config = dict(
    model='sound classifier',
    dataset='read English sentences (LibriTTS-R)',
    train_examples=15625,
    time_shift_ms=50,
    n_mels=64,
    hop_length=640,
    input='log_mel',
    spec_augment=True,
    win_length=512,
    targets=['voice'],
    num_classes=2,
    arch='xception',
    norm='groupnorm',
    activation='silu',
    weight_standardization=False,
    depths=[2, 4, 4],
    kernel_size=3,
    stem='deep',
    widths=[160, 240, 352],
    label_smoothing=0.1,
    loss='binary_cross_entropy',
    init='kaiming_normal',
    residual_init='zero_last',
    optimizer='normuon',
    muon_scale='original',
    lr=0.039,
    momentum=0.95,
    nesterov=True,
    orthogonalizer='newton_schulz_5',
    adamw_lr_other_params=0.0025,
    adaptive_grad_clip=0.1,
    l1_shrink=0.01,
    ema_decay=0.99,
    steps=11200,
    batch_size=128,
    epochs=91.8,
    lr_schedule='cosine',
    final_lr_fraction=0.05,
    warmup_steps=2240,
    weight_decay=0.02,
    adamw_weight_decay_other_params=0.05,
)
Rows from block 4 of a small sound classifier, named by matrix and row number. Rows with one number belong to one channel. Each number is 500 + 50 x the weight over its row's rms, rounded and kept within 0 to 999. All counts start at 0. Numbers have three digits each. After the name is the row's rms in percent of the matrix's.
After each channel's rows are labels from the 100 clips, of 14976, where the channel reaches its highest value: "responds to" is what is common among them. Only what is clearly more common there than usual is listed. The data: read English sentences (LibriTTS-R). In brackets: how many of the 100.
# convs1: first pointwise conv (model.blocks.4.convs.1.weight, 240x240x1x1), inputs 80-159
# convs3: second pointwise conv (model.blocks.4.convs.3.weight, 240x240x1x1, transposed), outputs 80-159

convs1.140 060:513498500500492500503500513500500498539502500500500500501460500500500355508500682502509497500500500500519500500167500488500480502500500503500396557500520500500499500500501500501500500319500501500500500500500500500503500500500500492515500500
convs3.140 083:466496504503503501468499469496616511473510491497491475465529491488500171505498506512499480492491506486480497491542491502427508507492479493486491509495495453495508489493473482498492483512494489515499488493494494475487480477480469543511456478
responds to: voice: female (100)

convs1.117 182:500500500500500500500500508500500499583537500500500500500498500500500497500500507500500503500500500500479500500649500502500511498500500500500499543500499500501500500500500500499500500493500499500500500500500500500500500500500500497497500500
convs3.117 310:499500500498497500500498496500503499500658500499500499499499500500500501501500501498499500499500500500500499500502500315502502500497497497497498498497497498497499498497496497498497497498499500499498497497497498500500500500500499498960500500
responds to: voice: male (100)

convs1.67 137:499498500500497500500500505500500499507524500500500500500525500500500505499500479503506500500500500500999500500486500499501478481500500500500502460500502500501500501500501500500500500508499499500500500500500500500502500500500500500495500500
convs3.67 116:502502507511503507525506514502848475489498486493489489492500485485491645488497505517489498492486494489503489486527488470593484504502498498502498504498501499500522501502500498504501498502505495592522500500498505498492499499498481590502505499
responds to: voice: female (85)

convs1.80 304:504501500500500500500500496500500500499501500500500500500488500500500500497500505500500500500500500500000500500499500499500502501500500501500502502500500500500500500500500500499500500500501500500500500500500500500499500500500500500493500500
convs3.80 030:473496505499488505497501530490569497500500500496503499496524498500488449495496558451422514497501509502572500500459503514125407612485484487476489502486493467493467488483500487498485487497478499484491486489486478498509500499499482350453488499
responds to: voice: female (86)

convs1.144 032:497500500500499500500500455500500503557497500500500500502571500500500502505500489513502495500500500500538500500525500568502504467500500501500488501502501500500497499500499500501500503508500502501500500501500500500501500500499500501501498500
convs3.144 006:475550456478418444557448477533454469506504511505504506559470510510502578479495527605519480503509550506473509509449505417746532350485493493483491505493446479489391484481500491492487492488487498469485489488493466517498513514515540375495534514
responds to: voice: female (99)

convs1.203 122:501499500500500500500500507500500499798426500500500500499240500500500548500500523501496499500500500500478500500489500493500587446500500500500514502499498500500500500500500500500500500510501494500500500500500500500504500500501500500540500500
convs3.203 233:553498531500549541501511502497497598500510499499499499500501499499499500498499501501500504499499590499501499499502499526546504512515511511522511515512511518513626510519489513508513512516523508584509513512511531499500499499499500499476499499
responds to: voice: female (87)

convs1.81 161:491500500500500500500500503500500500604999500500500500500469500500500561499500496501499500500500500500506499500488500490500527521500500500500499756500501500500500500500500500500500500501500499500500500500500500500500500500500500500490500500
convs3.81 365:498502545528530546501523520501507500501477501501500501502501501501500500500501504501500500501501501501501501501500501527500496500499499499499499497499499498499497498499491498498498499494497497499500499498499499416400402407404481487573434406
responds to: voice: male (86)

convs1.142 049:500501500500502500500500497500500500587500500500500500500505500500500501501500495505499498500500500500551500500497500511501506500500500501500497496501499499501499499500500500500500500505500503500500500502500500500501500500500500494499498500
convs3.142 007:436508503505500502503502502500635462570494562538552550541530552568560382538611551592550420540549504557511507556250562500532521497505510507507511484508477501505549506506500507513506507496489499508529507509507506500531501501501475614523493501
responds to: voice: female (98)

convs1.76 129:500500500500500500500500498500500500500487500500500500500510500500500494500500449500516499500500500500501500500000500507500533498500500501500498498500500500500500500500500500500500500507499499500500500500500500500500500500501500500506499500
convs3.76 294:499502511512506510503513514500451509507500499493500499503493499499494501499486499491484498499500501500499505499498499475500506513503504504503504505503505503503502505503500504503503504507501509500505504504504503503495502502502515496509504502
responds to: voice: female (93)

convs1.36 069:524498500499496500500500514500500498495576500500500500500279500500500459501500496497498503500500500500598500500490500502502429485500500500500496526500475500508501500500502500496500499506502520499500500500500500500500500500500500502999500500
convs3.36 270:500500500220498499500500116500502498498500498497499498499489498498498503499499499499499501499498499499498496498490499497499499503365502501501502501501501354501500272356500479501353501501448434409152456501501501501500501501501500503499500501
responds to: voice: male (100)

convs1.65 156:493499500500497500500500504500500504502511500500500500498518500500500526501500475500507500500500500500999500500502500507500499493500500501500504451500502500500500500500500500502500500502500500500500500500500500500500500500500500500499500500
convs3.65 091:492500496498493495497498491500000683504500507504507507504499507508502531506506497497497508503507505507505503507523507539445468497485485485486487483485484485484489485486500486486485486491488490488462486485485488490500490490490498503496476490
responds to: voice: female (89)

convs1.72 290:513500500500500500500500503500500500494504500500500500500492500500500501495500499500501500500500500500000500500493500501500498502500500500500500509500499500502500500500500500499500500499500500500500500500500500500500500500500500500497500500
convs3.72 107:513511488492484484295486512499530572488500493496492495500490493494482499509491497470401549485494516492560500494527492497487518490512517511512519519510510506523521521526500535553512519558506515499532534520511516412357425416419373488502455417
responds to: voice: female (90)

convs1.216 076:504500500500500500500500488500500496625999500500500500500506500500500486502500487500500500500500500500476500500572500497500498499500500501500521922500486500497500500500500500500500500503500500500500500500500500500500500500500500500504500500
convs3.216 034:325495566591570556501560572496485501528500533514509512504501533529506545503499478500501470505526495510506510532486511666529529497503503503504502503502495501504501501504500503502503503499501504500503503503502502580605601594597502533500552596
responds to: voice: male (74)

convs1.175 056:503500500500500500500500570500500484516500500500500500500511500500500457491500419497504500500500499500517500500478500464500460519500500500500480438500501500500500500500500500499500500486500492500500500500500500500500500500500500526000501500
convs3.175 012:777503503519525509517502559432486505479500462456456460445509466464472506498474478488456672457462671460477472463544458576525451504511513511512516506509489475510472492498500510513509510509504470474457514504511503504511490493490500472492506493
responds to: voice: male (100)

convs1.131 114:512500500500499500500500501500500499495496500500500500500446500500500502501500500498504500500500503500506500500503500598500506516500500503500499490500499501502500500500500500500500500506501502500500500501500500500498500500505500501516500500
convs3.131 353:515389503502503503501501502223500498498499498497498498497500498498498497499497499498498503497498502498497497498498498496500490501488493489492493503491495487496503488489500489492487489494509575502493491493490495499501499499499497608499499499
responds to: voice: male (100)

convs1.40 227:496499500500499500500500501500500499504504500500500500500296500500500467500500530498496500500500503500000500500500500499505501525500500495500514500501501500501502500500500500503500500501500497500500500499500500500502500500502500499501500500
convs3.40 022:530524495496495494502502506524486476508504507507506507514506506506503560496497519608524595507507507507501515507387506510490501539506509509507511520506525509510503509509500509509505508517510505512507507510508508486484486486485501394483481486
responds to: voice: female (87)

convs1.184 144:496500500500500500500500496500500507527492500500500500500414500500500561500500498500507501500500500500520500500230500563500515505500500500500458488500499500501501501500500500500500500500500478500500500500500500500500500500500500501000500500
convs3.184 277:501501503502503502499503503500497999504503502501502502504494502502501511492498499501497502501502502502501502502491502496501520512512511505514519510506532506508510505514500513510511510514510516513505511510506516497518504501504504514043500501
responds to: voice: female (97)

convs1.6 258:497500500500500500500500500500500500310508500500500500500416500500500501500500490500500500500500500500502500500501500500500499500500500500500495499500499500500499500500500500500500500514500500500500500500500500500500500500500500500500500500
convs3.6 355:497500498497498498499498500501502500500500500500500500500501500500500498489500502500500503500500500500500500500501500499503504500498498498498499499499499498498500499498472498499498498499499498500499498498498498500500500500500499499494500500
responds to: voice: male (82)

convs1.232 068:505500500500500500500500498500500500558999500500500500500518500500500498501500497497500499500500500500416500500499500500500505501500500500500501790500501500500500500500500500500500500503500500500500500500500500500501500500500500499504500500
convs3.232 006:315498489499497490502494497492499505504499504497500498498499504504496570479492494493498489496504493500496500505487502507505494494498498498500499490497501499499504498498500499497498499499497498509497498499498498505510508505503507523502509504
responds to: voice: male (77)

convs1.193 020:433501500501498500501500496500501488521229500500500500500610500500500490497500646497506502500500502500534500500590500481500624435500500495499515492501513500491500504500502500504500500516500557500500499500500500500500500500499500489658501500
convs3.193 010:532504506506500505513502526510583478554507553565549554565453561565540659654551618529642576575556490553604572555522554518879478528510510508509510509509521510508487507510493509508509508535514515512508509506509507480471480480481496480511493479
responds to: voice: female (88)

convs1.110 345:500500500500500500500500500500500500472430500500500500500500500500500484500500488500500500500500500500499500500498500500500494500500500500500499493500500500500500500500500500499500500999500500500500500500500500500500500500500500500499500500
convs3.110 542:500499500499499500501500500499501500500517500500501500500502500500500500501500501500500500501500500500500500500500500483501500499497498497498497498497498498497500497498376497497497497498497497499498497497497498500499499499499501498512500499
responds to: voice: female (94)

convs1.186 022:494500500500499500500500487500501502467463500500500500498519500500500549500500508495500502500500500500515499500562500506501516614500500502500120443500492500496501501500499500507500500929500494500500500500500500500500500500500500496493500500
convs3.186 007:444479516518513515451521529393610500445499479484479485474461482481487512522486510501260546481484529484507487481531485508480494427505504503506490506502506491507591504505520504509503503500524503499504504503502509493481492492491483466498502492
responds to: voice: female (88)

convs1.137 219:500500500500500500500500499500500500505503500500500500500491500500500492496500498505499500500500500500449500500483500492500484538500500498500540512500497500499499500500501500500500500502500500500500500500500500500500500500500500510501500500
convs3.137 340:501493494482497494491486485497500500501500500500500500500499500500500504499500500500501499500500500500500499500501500513500546502498499500499499499500500502499494499498535499499499500499496497501498499499500499495494494494494495500419492494
responds to: voice: female (100)

convs1.220 299:500500500500500500500500501500500500530473500500500500500367500500500509500500501500500500500500500500639500500169500497500496497500500500500493471500500500500500500500500500500500500468500500500500500500500500500500500500500500500500500500
convs3.220 432:501501500500500500500500500500497501500515500500500500500500500500500498500500500500500508500500498500500500500501500496498500501501501500500501501500500500500500501500533500500501500501501501500501501501500500500500500500500502493562501500
responds to: voice: female (99)

convs1.31 493:500500500500500500500500498500500501499501500500500500500504500500500499500500502502500500500500500500500500500494500500502498497500500499500499500498501500500499500500500500500500500499500500500500500500500500500500500500500500500503500500
convs3.31 009:136494474497462457472499484512466487548502542570553564554543535542566517518578507558509491541537529570569463542547571500448541440493488488492491473484509472486483492497504483494490484494401483511502487484485490488332483487484479596490455485
responds to: voice: male (81)

convs1.197 163:378500500500500500500500533500500499539509500500500500500502500500500481500500491502500500500500500500475500500999500511500504481500500499500497511500500500504500500500500500500500500495500498500500500499500500500500500500499500501503500500
convs3.197 307:500499495496498494499495491498500500501504501500500500501500501501500516501501501500500501500501501500501501501494500886499503509499499500499500500500501500500499500500501499499499499500502504501500500500499500494492494494494495503000492494
responds to: voice: male (100)

convs1.128 178:502500500500500500500500597500500500501500500500500500500479500500500497499500509500507500500500501500501500500501500518499509472500500500500503496502501501500500500500500500499500499502503501500500500500500500500499500500501500501505500500
convs3.128 042:552488460465494465476463517473504510502501503501503502498504503502506541502509523500572596505503514502498501503370502538506530512495500499499499494499494497499503487497500499497494499490501492506492498500499500497481498498499510767429494498
responds to: voice: male (100)