Rows from block 7 of a small sound classifier, named by matrix and row number. Rows with one number belong to one channel. Each number is 128 + 32 x the weight over its row's rms, rounded and kept within 0 to 255. All counts start at 0.
After each channel's rows are labels from the 100 clips, of 14976, where the channel reaches its highest value: "top examples" is what is common among them; "peak in band" is the frequency band that holds the peak. Only what is clearly more common there than usual is listed. The data: read English sentences (LibriTTS-R). In brackets: how many of the 100.
# convs1: first pointwise conv (model.blocks.7.convs.1.weight, 352x352x1x1), inputs 71-141
# convs3: second pointwise conv (model.blocks.7.convs.3.weight, 352x352x1x1, transposed), outputs 71-141

convs1.300 [128 125 129 123 128 114 128 128 128 129 128 128 133 129 128 128 128 128 128 128 102 128 126 128 128 128 128 125 128 128 131 128 128  86 128 128 128 128 128 128 204 122 128 128 127 128 128 128 128 106 155 129 131 129 128 128 125 128 128 128 128 128 125 128 128 128 128 128 128 128 128]
convs3.300 [139  61 149 141 140 176 141 138 140 140 141 141 140 143 140 140 140 134 129 130 128 130 131 132 131 130 133 131 130 130 135 131 130 132 132 133 141 130 150 130 160 250 140 131 132 131 132 146 129 128 133 132 127 129 135 134 133 130 130 131 134 128   0 128 127 125 129 128 126 127 255]
top examples: voice: male (95)
peak in band: 250 to 500 Hz (66)

convs1.146 [128 128 128 128 128 128 128 128 128 127 128 128 128 128 128 128 128 128 128 128 128 128 129 128 128 128 128 128 128 128 134 128 128 128 128 128 128 128 128 128 128  94 128 128 128 128 128 128 128 123 128 128 128 128 128 128 128 128 128 128 127 128 128 128 128 128 128 128 128 128 128]
convs3.146 [131 131 129 132 131 128 131 131 131 131 131 131 132 128 131 131 131 128 128 128 128 128 128 127 128 128 128 128 128 128 131 128 128 127 128 128 128 128 128 128 128 129 127 128 127 128 128 128 127 128 128 128 124 128 127 128 128 128 127 127 128 128 128 128 128 127 127 127 126 127 128]
top examples: voice: male (74)
peak in band: 0 to 250 Hz (49); 250 to 500 Hz (47)

convs1.276 [128 158 128 127 128 136 128 128 128 125 128 130 128 128 128 128 128 128 128 128 128 128 128 128 128 128 128 129 128 128 137 127 128 126 128 128 128 128 128 128 125 130 128 128 129 128 128 128 127 135 131 128 128 128 128 129 150 128 128 128 130 128 139 128 128 128 128 128 128 128 129]
convs3.276 [127 159 127 127 127 124 127 127 127 127 127 127 127 127 127 127 127 123 123 125 124 124 125 124 124 124 123 123 123 123 127 127 123 125 121 123 124 123 123 125 124 128 124 123 124 123 124 123 124 127 124 122 127 124 123 122 127 123 125 125 122 128 128 125 126 127 127 125 128 129 128]
top examples: voice: male (96)
peak in band: 250 to 500 Hz (59); 0 to 250 Hz (34)

convs1.191 [128 128 128 130 128 128 128 128 128 129 128 128 128 128 128 128 128 128 128 128 128 128 128 128 128 128 128 128 128 128 130 128 128 128 128 128 128 128 128 128 127 130 128 128 128 128 128 128 128 129 129 128 128 128 128 128 128 128 128 128 128 128 128 128 128 128 128 128 128 128 128]
convs3.191 [127 129 130 126 126 126 126 126 126 126 126 126 127 125 127 126 126 135 134 136 138 135 130 132 134 133 132 135 133 133 129 137 133 137 135 134 133 133 133 135 144 163 135 131 133 133 132 131 135 128 134 130 126 135 133 133 136 130 133 135 130 150 123 132 129 130 130 132 128 128 130]
top examples: voice: female (94)
peak in band: 500 to 1000 Hz (96)

convs1.294 [128 128 128 128 128 123 128 128 128 128 128 128 128 130 128 128 128 128 128 128 128 128 128 128 128 128 128 128 128 128 163 128 128 128 128 128 128 128 128 128 124 127 128 128 128 128 128 128 128 113 128 128 128 128 128 128 146 128 128 128 128 128 128 128 128 128 128 128 128 128 128]
convs3.294 [121 128 121 121 121 122 122 120 122 121 122 121 122 120 121 121 122 128 127 127 127 127 127 126 126 126 125 126 126 126 128 128 129 129 127 126 127 126 126 127 128 130 126 130 126 126 126 129 127 238 126 126 128 127 125 126 129 130 127 127 126 130 128 128 129 127 126 128 129 129 128]
top examples: voice: male (100)
peak in band: 4000 to 8000 Hz (100)

convs1.319 [128 122 128 115 128 152 128 121 128 121 132 128 117 144 128 135 128 128 128 121 126 127 126 128 128 128 128 130 125 128 122 126 128 133 128 128 128 128 128 128 210 124 131 128 112 128 128 128 129 135 126 128 128 135 128 128   0 128 128 128 152 128  70 128 128 127 128 128 128 128 122]
convs3.319 [128 128 128 128 128 128 128 128 128 128 128 128 128 128 128 128 128 128 128 128 128 128 128 128 128 128 128 128 128 128 128 128 128 128 128 128 128 128 128 128 128 128 128 128 128 128 128 128 128 128 128 128 128 128 128 125 128 128 129 129 128 128 128 128 128 128 128 128 128 128 128]
top examples: voice: male (76)
peak in band: 500 to 1000 Hz (67)

convs1.350 [128 130 132  29 128 179 129 117 128 135 125 128 127 128 128 128 128 128 128 128 126 128 127 128 128 128 128 128 128 128  54 128 129 148 128 128 128 128 128 128 136  91 128 129 128 128 128 128 128 151 127 128 128 128 128 128   0 128 128 128 108 127 131 128 128 122 128 128 128 128 129]
convs3.350 [128 128 128 128 128 128 128 128 128 128 128 128 128 128 128 128 128 128 128 128 128 128 128 128 128 128 128 128 128 128 128 128 128 128 128 128 128 128 128 128 128 128 128 128 128 128 128 128 128 128 128 128 128 128 128 128 128 128 128 128 128 128 128 128 128 128 128 128 128 128 128]
top examples: voice: male (78)
peak in band: 0 to 250 Hz (50)

convs1.25 [128 140 127 125 128 128 128 124 128 128 128 128 133 128 128 128 128 128 128 128 128 128 128 128 128 128 128 129 128 128 119 128 128 128 128 128 128 128 128 128 126 138 130 128 127 128 128 128 128 126 131 128 128 129 128 128 134 128 128 128 128 128 128 128 128 129 128 128 128 128 129]
convs3.25 [127 125 128 128 127 128 127 126 127 127 127 127 127 127 127 127 127 126 125 123 126 125 126 124 126 126 127 125 125 125 128 126 127 127 125 127 124 125 125 126 126 127 125 127 125 126 125 127 124 128 126 125 128 124 127 124 126 127 125 124 126 129 100 130 127 127 131 129 129 130 145]
top examples: voice: female (100)
peak in band: 2000 to 4000 Hz (95)

convs1.296 [128 126 128 128 128 128 128 128 127 127 128 128 129 129 128 128 128 128 128 128 128 128 128 128 128 128 128 127 128 128 126 128 128 129 128 128 128 128 128 128 136 168 125 128 127 128 128 128 128 117 140 128 128 127 128 128 197 129 128 128 130 128 129 128 128 128 128 128 128 128 128]
convs3.296 [128  91  94 123 127 136 127 127 127 127 128 128 128 124 128 127 127 127 123 123 121 122 128 123 119 119 123 122 122 122 125 125 123 144 127 119 118 122 120 119 120 122 109 129 119 121 121 114 115 132 120 126 122 122 114 123 134 129 123 123 126 133 132 131 138 120 135 131 129 129 123]
top examples: voice: male (93)
peak in band: 500 to 1000 Hz (74)

convs1.187 [128  89 128 132 128 139 128 132 128 129 128 128 128 118 128 129 128 128 128 127 130 128 128 128 128 128 128 128 128 128 137 128 127 120 128 128 128 128 128 128 110 119 130 128 120 128 128 128 128 136 127 128 128 128 128 128 128 128 128 128 128 129 117 128 128 128 128 128 128 128 128]
convs3.187 [141 152 130 141 143 147 144 146 143 143 143 144 143 153 144 146 143 133 133 132 133 134 131 131 135 133 132 133 133 133 131 134 137 138 131 134 133 133 132 137 131 133 133 138 133 133 132 135 132 123 135 128 128 134 136 136 141 137 131 131 129 130 128 131 136 130 130 131 129 128 130]
top examples: voice: male (100)
peak in band: 4000 to 8000 Hz (65)

convs1.288 [128 129 128 127 128 129 128 128 128 124 127 128 128 128 128 128 128 128 128 128 128 128 131 128 128 128 128 127 128 128 130 129 128 133 128 128 128 128 128 128 129 127 128 128 127 128 128 128 128 117 127 128 128 128 128 128 112 122 128 128 128 129 128 128 128 128 128 128 128 128 128]
convs3.288 [132 140 127 131 132 137 133 132 132 132 131 132 132 129 133 132 132 130 129 125 131 129 131 126 129 127 129 127 128 127 136 127 128 137 131 129 133 128 132 129 126 131 126 134 124 128 126 126 126 128 128 132 122 129 130 132 119 125 122 124 129 121 172 131 162 130 134 130 125 128  95]
top examples: voice: male (91)
peak in band: 500 to 1000 Hz (55)

convs1.272 [128 128 128 128 128 135 128 128 128 128 128 128 128 127 128 128 128 128 128 128 128 128 128 128 128 128 128 128 128 128 125 128 128 128 128 128 128 128 128 128 128 128 128 128 129 128 128 128 128 132 127 128 128 128 128 128 126 128 128 128 128 128 128 128 128 128 128 128 128 128 128]
convs3.272 [115 131 124 109 108 102 108 106 107 109 109 107 107 105 109 106 107  75  81  82  87  81  83  87  86  87  89  82  84  86 120  82  86 107  73  85  75  84  76  82  93 125 100  85  89  84  83  92  82 145  83  85 128  79  88  72  82  79  88  86  81 142 122 129 130 131 139 126 129 128 139]
top examples: voice: male (97)
peak in band: 4000 to 8000 Hz (90)

convs1.180 [128 128 128 127 128 126 128 127 128 128 128 128 128 127 128 128 128 128 128 128 128 128 128 128 128 128 128 128 128 128 115 128 128 127 128 128 128 128 128 128 126 123 128 128 128 128 128 128 128 120 129 128 128 128 128 128 130 128 128 128 128 128 127 128 128 128 128 128 128 128 129]
convs3.180 [114 119 118 118 118 131 116 110 117 116 118 119 116 124 119 118 118 135 155 146 134 154 136 151 167 158 166 162 161 159 140 138 165 158 135 169 144 159 144 167 143 220 189 169 167 156 158 167 147 129 170 130 130 153 180 153 160 172 149 149 139 132 167 123 140 118 114 115 137 131 126]
top examples: voice: female (91)
peak in band: 2000 to 4000 Hz (70)

convs1.303 [128 128 128 128 128 133 128 128 128 128 128 128 128 128 128 128 128 128 128 128 128 128 128 128 128 128 128 128 128 128 126 128 128 128 128 128 128 128 128 128 128 128 128 128 129 128 128 128 128 129 128 128 128 128 128 128 127 128 128 128 128 128 128 128 128 128 128 128 128 128 128]
convs3.303 [134   0 132 126 135 177 135 154 135 141 137 137 128 146 136 139 134 137 130 119 137 128  56  89 120 106 113 127 133 126 129 118 191 159 167 115 170 129 191 142 137 143  97 183 133 107 101 190 127 113 110 113 124 129 133 206 161 198 134 116 130 147 162 147  21 121 121 144 148 115 107]
top examples: voice: male (96)
peak in band: 4000 to 8000 Hz (88)

convs1.279 [128 128 128 128 128 125 128 128 128 128 128 128 128 128 128 128 128 128 128 128 128 128 128 128 128 128 128 128 128 128 128 128 128 128 128 128 128 128 128 128 128 127 128 128 128 128 128 128 128 155 128 128 128 128 128 128 127 128 128 128 128 128 128 128 128 128 128 128 128 128 128]
convs3.279 [138 133 128 137 136 133 137 137 136 137 136 136 137 134 137 136 137 122 123 124 123 124 121 122 123 124 122 123 123 123 125 126 123 125 122 123 122 123 121 124 127 128 123 122 123 123 123 124 125 177 123 121 124 124 124 122 127 123 123 123 121 125 128 125 124 126 117 123 122 126 127]
top examples: voice: male (99)
peak in band: 2000 to 4000 Hz (95)

convs1.2 [128 127 128 127 128 138 128 126 128 128 128 128 126 128 128 128 128 128 128 128 128 128 128 128 128 128 128 128 128 128 128 128 128 125 128 128 128 128 128 128 132 170 127 128 129 128 128 128 128  66 128 128 128 128 128 128 121 128 128 128 128 128 126 128 128 128 128 128 128 128 128]
convs3.2 [128 120 133 129 129 132 128 130 129 129 129 129 128 133 129 129 129 132 133 133 130 132 134 133 131 132 133 133 132 134 129 130 138 131 129 131 131 132 129 132 131 133 133 133 133 131 132 134 132 127 132 129 127 132 131 132 141 132 133 134 131 141 127 128 146 126 126 129 134 146 128]
top examples: voice: male (100)
peak in band: 4000 to 8000 Hz (94)

convs1.43 [128 129 128 132 128 125 128 129 128 125 129 128 130 128 128 128 128 128 128 128 128 128 128 128 128 128 128 128 128 128 143 128 128 124 128 128 128 128 128 128 129 130 128 128 128 128 128 128 128 122 127 128 128 128 128 128 129 128 128 128 128 128 128 128 128 128 128 128 128 128 128]
convs3.43 [140 195 129 141 137 190 140 133 139 137 138 137 152 135 137 136 138 113 122 123 116 122 117 116 123 117 121 123 121 120  93 125  35  19  96 122  36 123  49 126  68  76 116  25 119 118 115  24 122 126 123  70 133 122 124  50  77  55 123 124  57 112  95 110 123 198 107 104 123 127 143]
top examples: voice: female (100)
peak in band: 2000 to 4000 Hz (94)

convs1.129 [128 128 128 128 128 128 128 128 128 128 128 128 128 128 128 128 128 128 128 128 128 128 128 128 128 128 128 128 128 128 129 128 128 128 128 128 128 128 128 128 128 128 128 128 128 128 128 128 128 128 128 128 128 128 128 128 128 128 128 128 128 128 128 128 128 128 128 128 128 128 128]
convs3.129 [129 130 128 129 129 128 129 129 129 129 129 129 129 129 129 129 129 126 126 126 126 126 127 126 126 126 126 126 126 126 128 126 126 124 127 126 127 126 127 126 126 128 126 127 126 126 126 126 126 113 126 127 137 126 126 127 125 126 126 126 127 127 128 127 125 129 128 127 126 128 128]
top examples: voice: male (80)
peak in band: 2000 to 4000 Hz (96)

convs1.209 [128 128 128 128 128 126 128 128 128 128 128 128 128 128 128 128 128 128 128 128 128 128 128 128 128 128 128 128 128 128 135 128 128 128 128 128 128 128 128 128 128 129 128 128 128 128 128 128 128 128 128 128 128 128 128 128 128 128 128 128 128 128 128 128 128 128 128 128 128 128 128]
convs3.209 [126 129 128 126 127 128 126 127 127 127 127 127 126 127 127 127 127 129 129 129 129 129 129 129 129 129 129 129 129 129 129 129 129 129 129 129 129 129 129 129 129 128 129 129 129 129 129 129 129   0 129 129 129 129 129 129 129 128 129 129 129 128 128 128 128 128 128 128 128 126 128]
top examples: voice: male (99)
peak in band: 4000 to 8000 Hz (85)

convs1.75 [128 128 128 128 128 128 128 128 128 128 128 128 128 129 128 128 128 128 128 128 128 128 128 128 128 128 128 128 128 128  59 128 128 128 128 128 128 128 128 128 128 128 128 128 128 128 128 128 128 128 128 128 128 128 128 128 128 128 128 128 128 128 128 128 128 128 128 128 128 128 128]
convs3.75 [128 128 128 128 128 128 128 128 128 128 128 128 128 128 128 128 128 130 130 130 130 130 130 130 131 130 130 130 131 130 128 129 130 130 130 131 130 131 130 130 129 129 130 130 130 130 130 129 130 207 130 130 255 130 131 130 130 130 130 130 130 128 128 128 128 128 128 128 128 128 128]
top examples: voice: male (90)
peak in band: 0 to 250 Hz (95)

convs1.21 [128 129 128 127 128 128 128 130 128 137 128 128 129 127 128 128 128 128 128 128 123 128 128 128 128 128 128 128 128 128 129 128 128 128 128 128 128 128 128 128 129 136 128 128 128 128 128 128 128 165 127 128 128 128 128 128 127 128 128 128 129 130 131 128 128 128 128 128 128 128 125]
convs3.21 [127 128 128 127 127 127 127 126 127 127 126 126 126 124 126 126 126 128 127 128 133 127 128 128 127 128 127 127 127 127 126 127 129 149 128 127 129 128 128 127 129 175 128 129 127 128 127 129 128 127 127 128 128 127 127 128 136 130 127 127 128 128  85 128 128 128 128 128 128 128 202]
top examples: voice: female (91)
peak in band: 500 to 1000 Hz (99)

convs1.265 [128 128 128 128 128 128 128 129 128 128 128 128 128 133 128 128 128 128 128 128 127 128 129 128 128 128 128 127 128 128 127 128 128 129 128 128 128 128 128 128 137 120 128 128 127 128 128 128 128 119 128 128 128 128 128 128 122 124 128 128 128 128 128 128 128 128 128 128 128 128 128]
convs3.265 [139  81 145 140 140 156 137 141 140 140 141 144 133 152 141 147 140 118 115 111 127 113 118 115 123 119 125 117 115 115 147 116 126 116 122 122 128 114 128 119  95 148 116 121 109 118 113 123 115 153 117 122 133 116 126 128 111 123 111 114 117 161 162 152 164 130 131 140 141 150  81]
top examples: voice: male (95)
peak in band: 500 to 1000 Hz (72)

convs1.179 [128 125 128 125 128 126 128 128 128 131 128 128 129 126 127 128 128 128 128 128 128 128 128 128 128 128 128 128 128 128  96 128 128 128 128 128 128 128 128 128  95 126 128 128 128 128 128 128 128 127 127 128 128 128 128 128 132 128 128 128 128 128 129 128 128 128 128 128 128 128 128]
convs3.179 [129 124 128 129 129 130 129 129 129 129 129 129 129 129 129 129 129 126 131 131 135 130 135 136 131 133 130 131 131 132 124 131 127 126 127 132 127 132 127 128 126 126 129 127 130 132 133 127 131 128 132 130 124 130 131 127 128 127 130 129 129 126 127 128 129 130 127 125 124 127 130]
top examples: voice: male (100)
peak in band: 0 to 250 Hz (100)

convs1.122 [128 128 128 127 128 132 128 128 128 128 128 128 128 128 128 128 128 128 128 128 127 128 128 128 128 128 128 128 128 128 127 128 128 128 128 128 128 128 128 128 132 127 128 128 129 128 128 128 128 132 128 128 128 128 128 128 126 128 128 128 128 128 128 128 128 128 128 128 128 128 128]
convs3.122 [130 128 130 130 130 130 130 130 130 130 130 130 130 131 130 131 130 125 126 126 127 126 127 127 127 127 127 127 127 127 129 124 126 128 126 127 127 127 127 126 124 128 127 126 127 127 127 127 126 233 127 127 126 126 127 127 126 127 126 126 127 126 128 128 127 128 126 127 129 128 128]
top examples: voice: male (100)
peak in band: 4000 to 8000 Hz (100)

convs1.45 [129 103 128 144 128 128 128 135 128 141 129 128 131 113 131 128 128 128 128 128 131 129 126 128 128 128 128 128 128 128   0 132 128 128 128 128 128 128 128 128 103  99 128 128 130 128 128 128 128  78 126 128 128 127 128 129 129 127 128 128 128 128  93 128 128 128 128 128 128 128 129]
convs3.45 [128 130 127 127 130 131 129 132 129 129 129 128 131 134 130 130 129 125 128 129 126 129 128 130 129 128 129 129 128 129 127 128 124 128 124 128 125 128 125 131 133 126 143 115 132 129 128  87 132 125 130 125 177 129 130 125 136 124 131 131 125 174 138 164 136 128 171 148 129 130 123]
top examples: voice: male (100)
peak in band: 0 to 250 Hz (97)

convs1.335 [128 136 136 255 128 109 128 128 128 129 128 128 123 127 128 129 128 128 128 128 127 128 130 128 128 128 128 128 128 128 255 128 128 115 128 128 128 128 128 128 128 130 128 126 128 128 128 128 128 147 127 128 128 128 128 128 128 128 128 128 126 128 143 128 128 128 128 128 128 128 127]
convs3.335 [114 125 118 109 110 116 114 113 115 114 113 114 110 114 108 112 114 128 129 128 128 128 129 129 127 127 128 127 128 128 150 128 128 128 130 127 129 128 129 126 128 134 127 130 128 128 128 129 129 127 126 130 115 128 126 129 124 129 128 128 130 126 114 129 127 132 130 126 127 136 169]
top examples: voice: female (80)
peak in band: 250 to 500 Hz (50); 0 to 250 Hz (49)

convs1.116 [128 133 129 107 128 188 128 122 128 134 127 128 128 128 128 127 128 128 128 128 129 128 128 128 128 128 128 129 128 128 255 127 127 121 128 128 128 128 128 128 110 123 128 128 130 128 128 128 128 136 125 128 128 127 127 128 169 128 128 128 128 125 105 128 128 125 128 128 128 128 128]
convs3.116 [143 140 141 142 153 173 144 151 146 149 149 148 142 160 148 157 146 182 182 181 156 179 180 169 169 165 168 180 172 174 150 179 181 139 221 173 170 178 172 172 192 158 170 190 171 168 167 184 182 128 171 172 127 181 168 176 147 174 179 180 171 128 128 130 131 121 128 128 124 127 129]
top examples: voice: male (75)
peak in band: 500 to 1000 Hz (65); 250 to 500 Hz (34)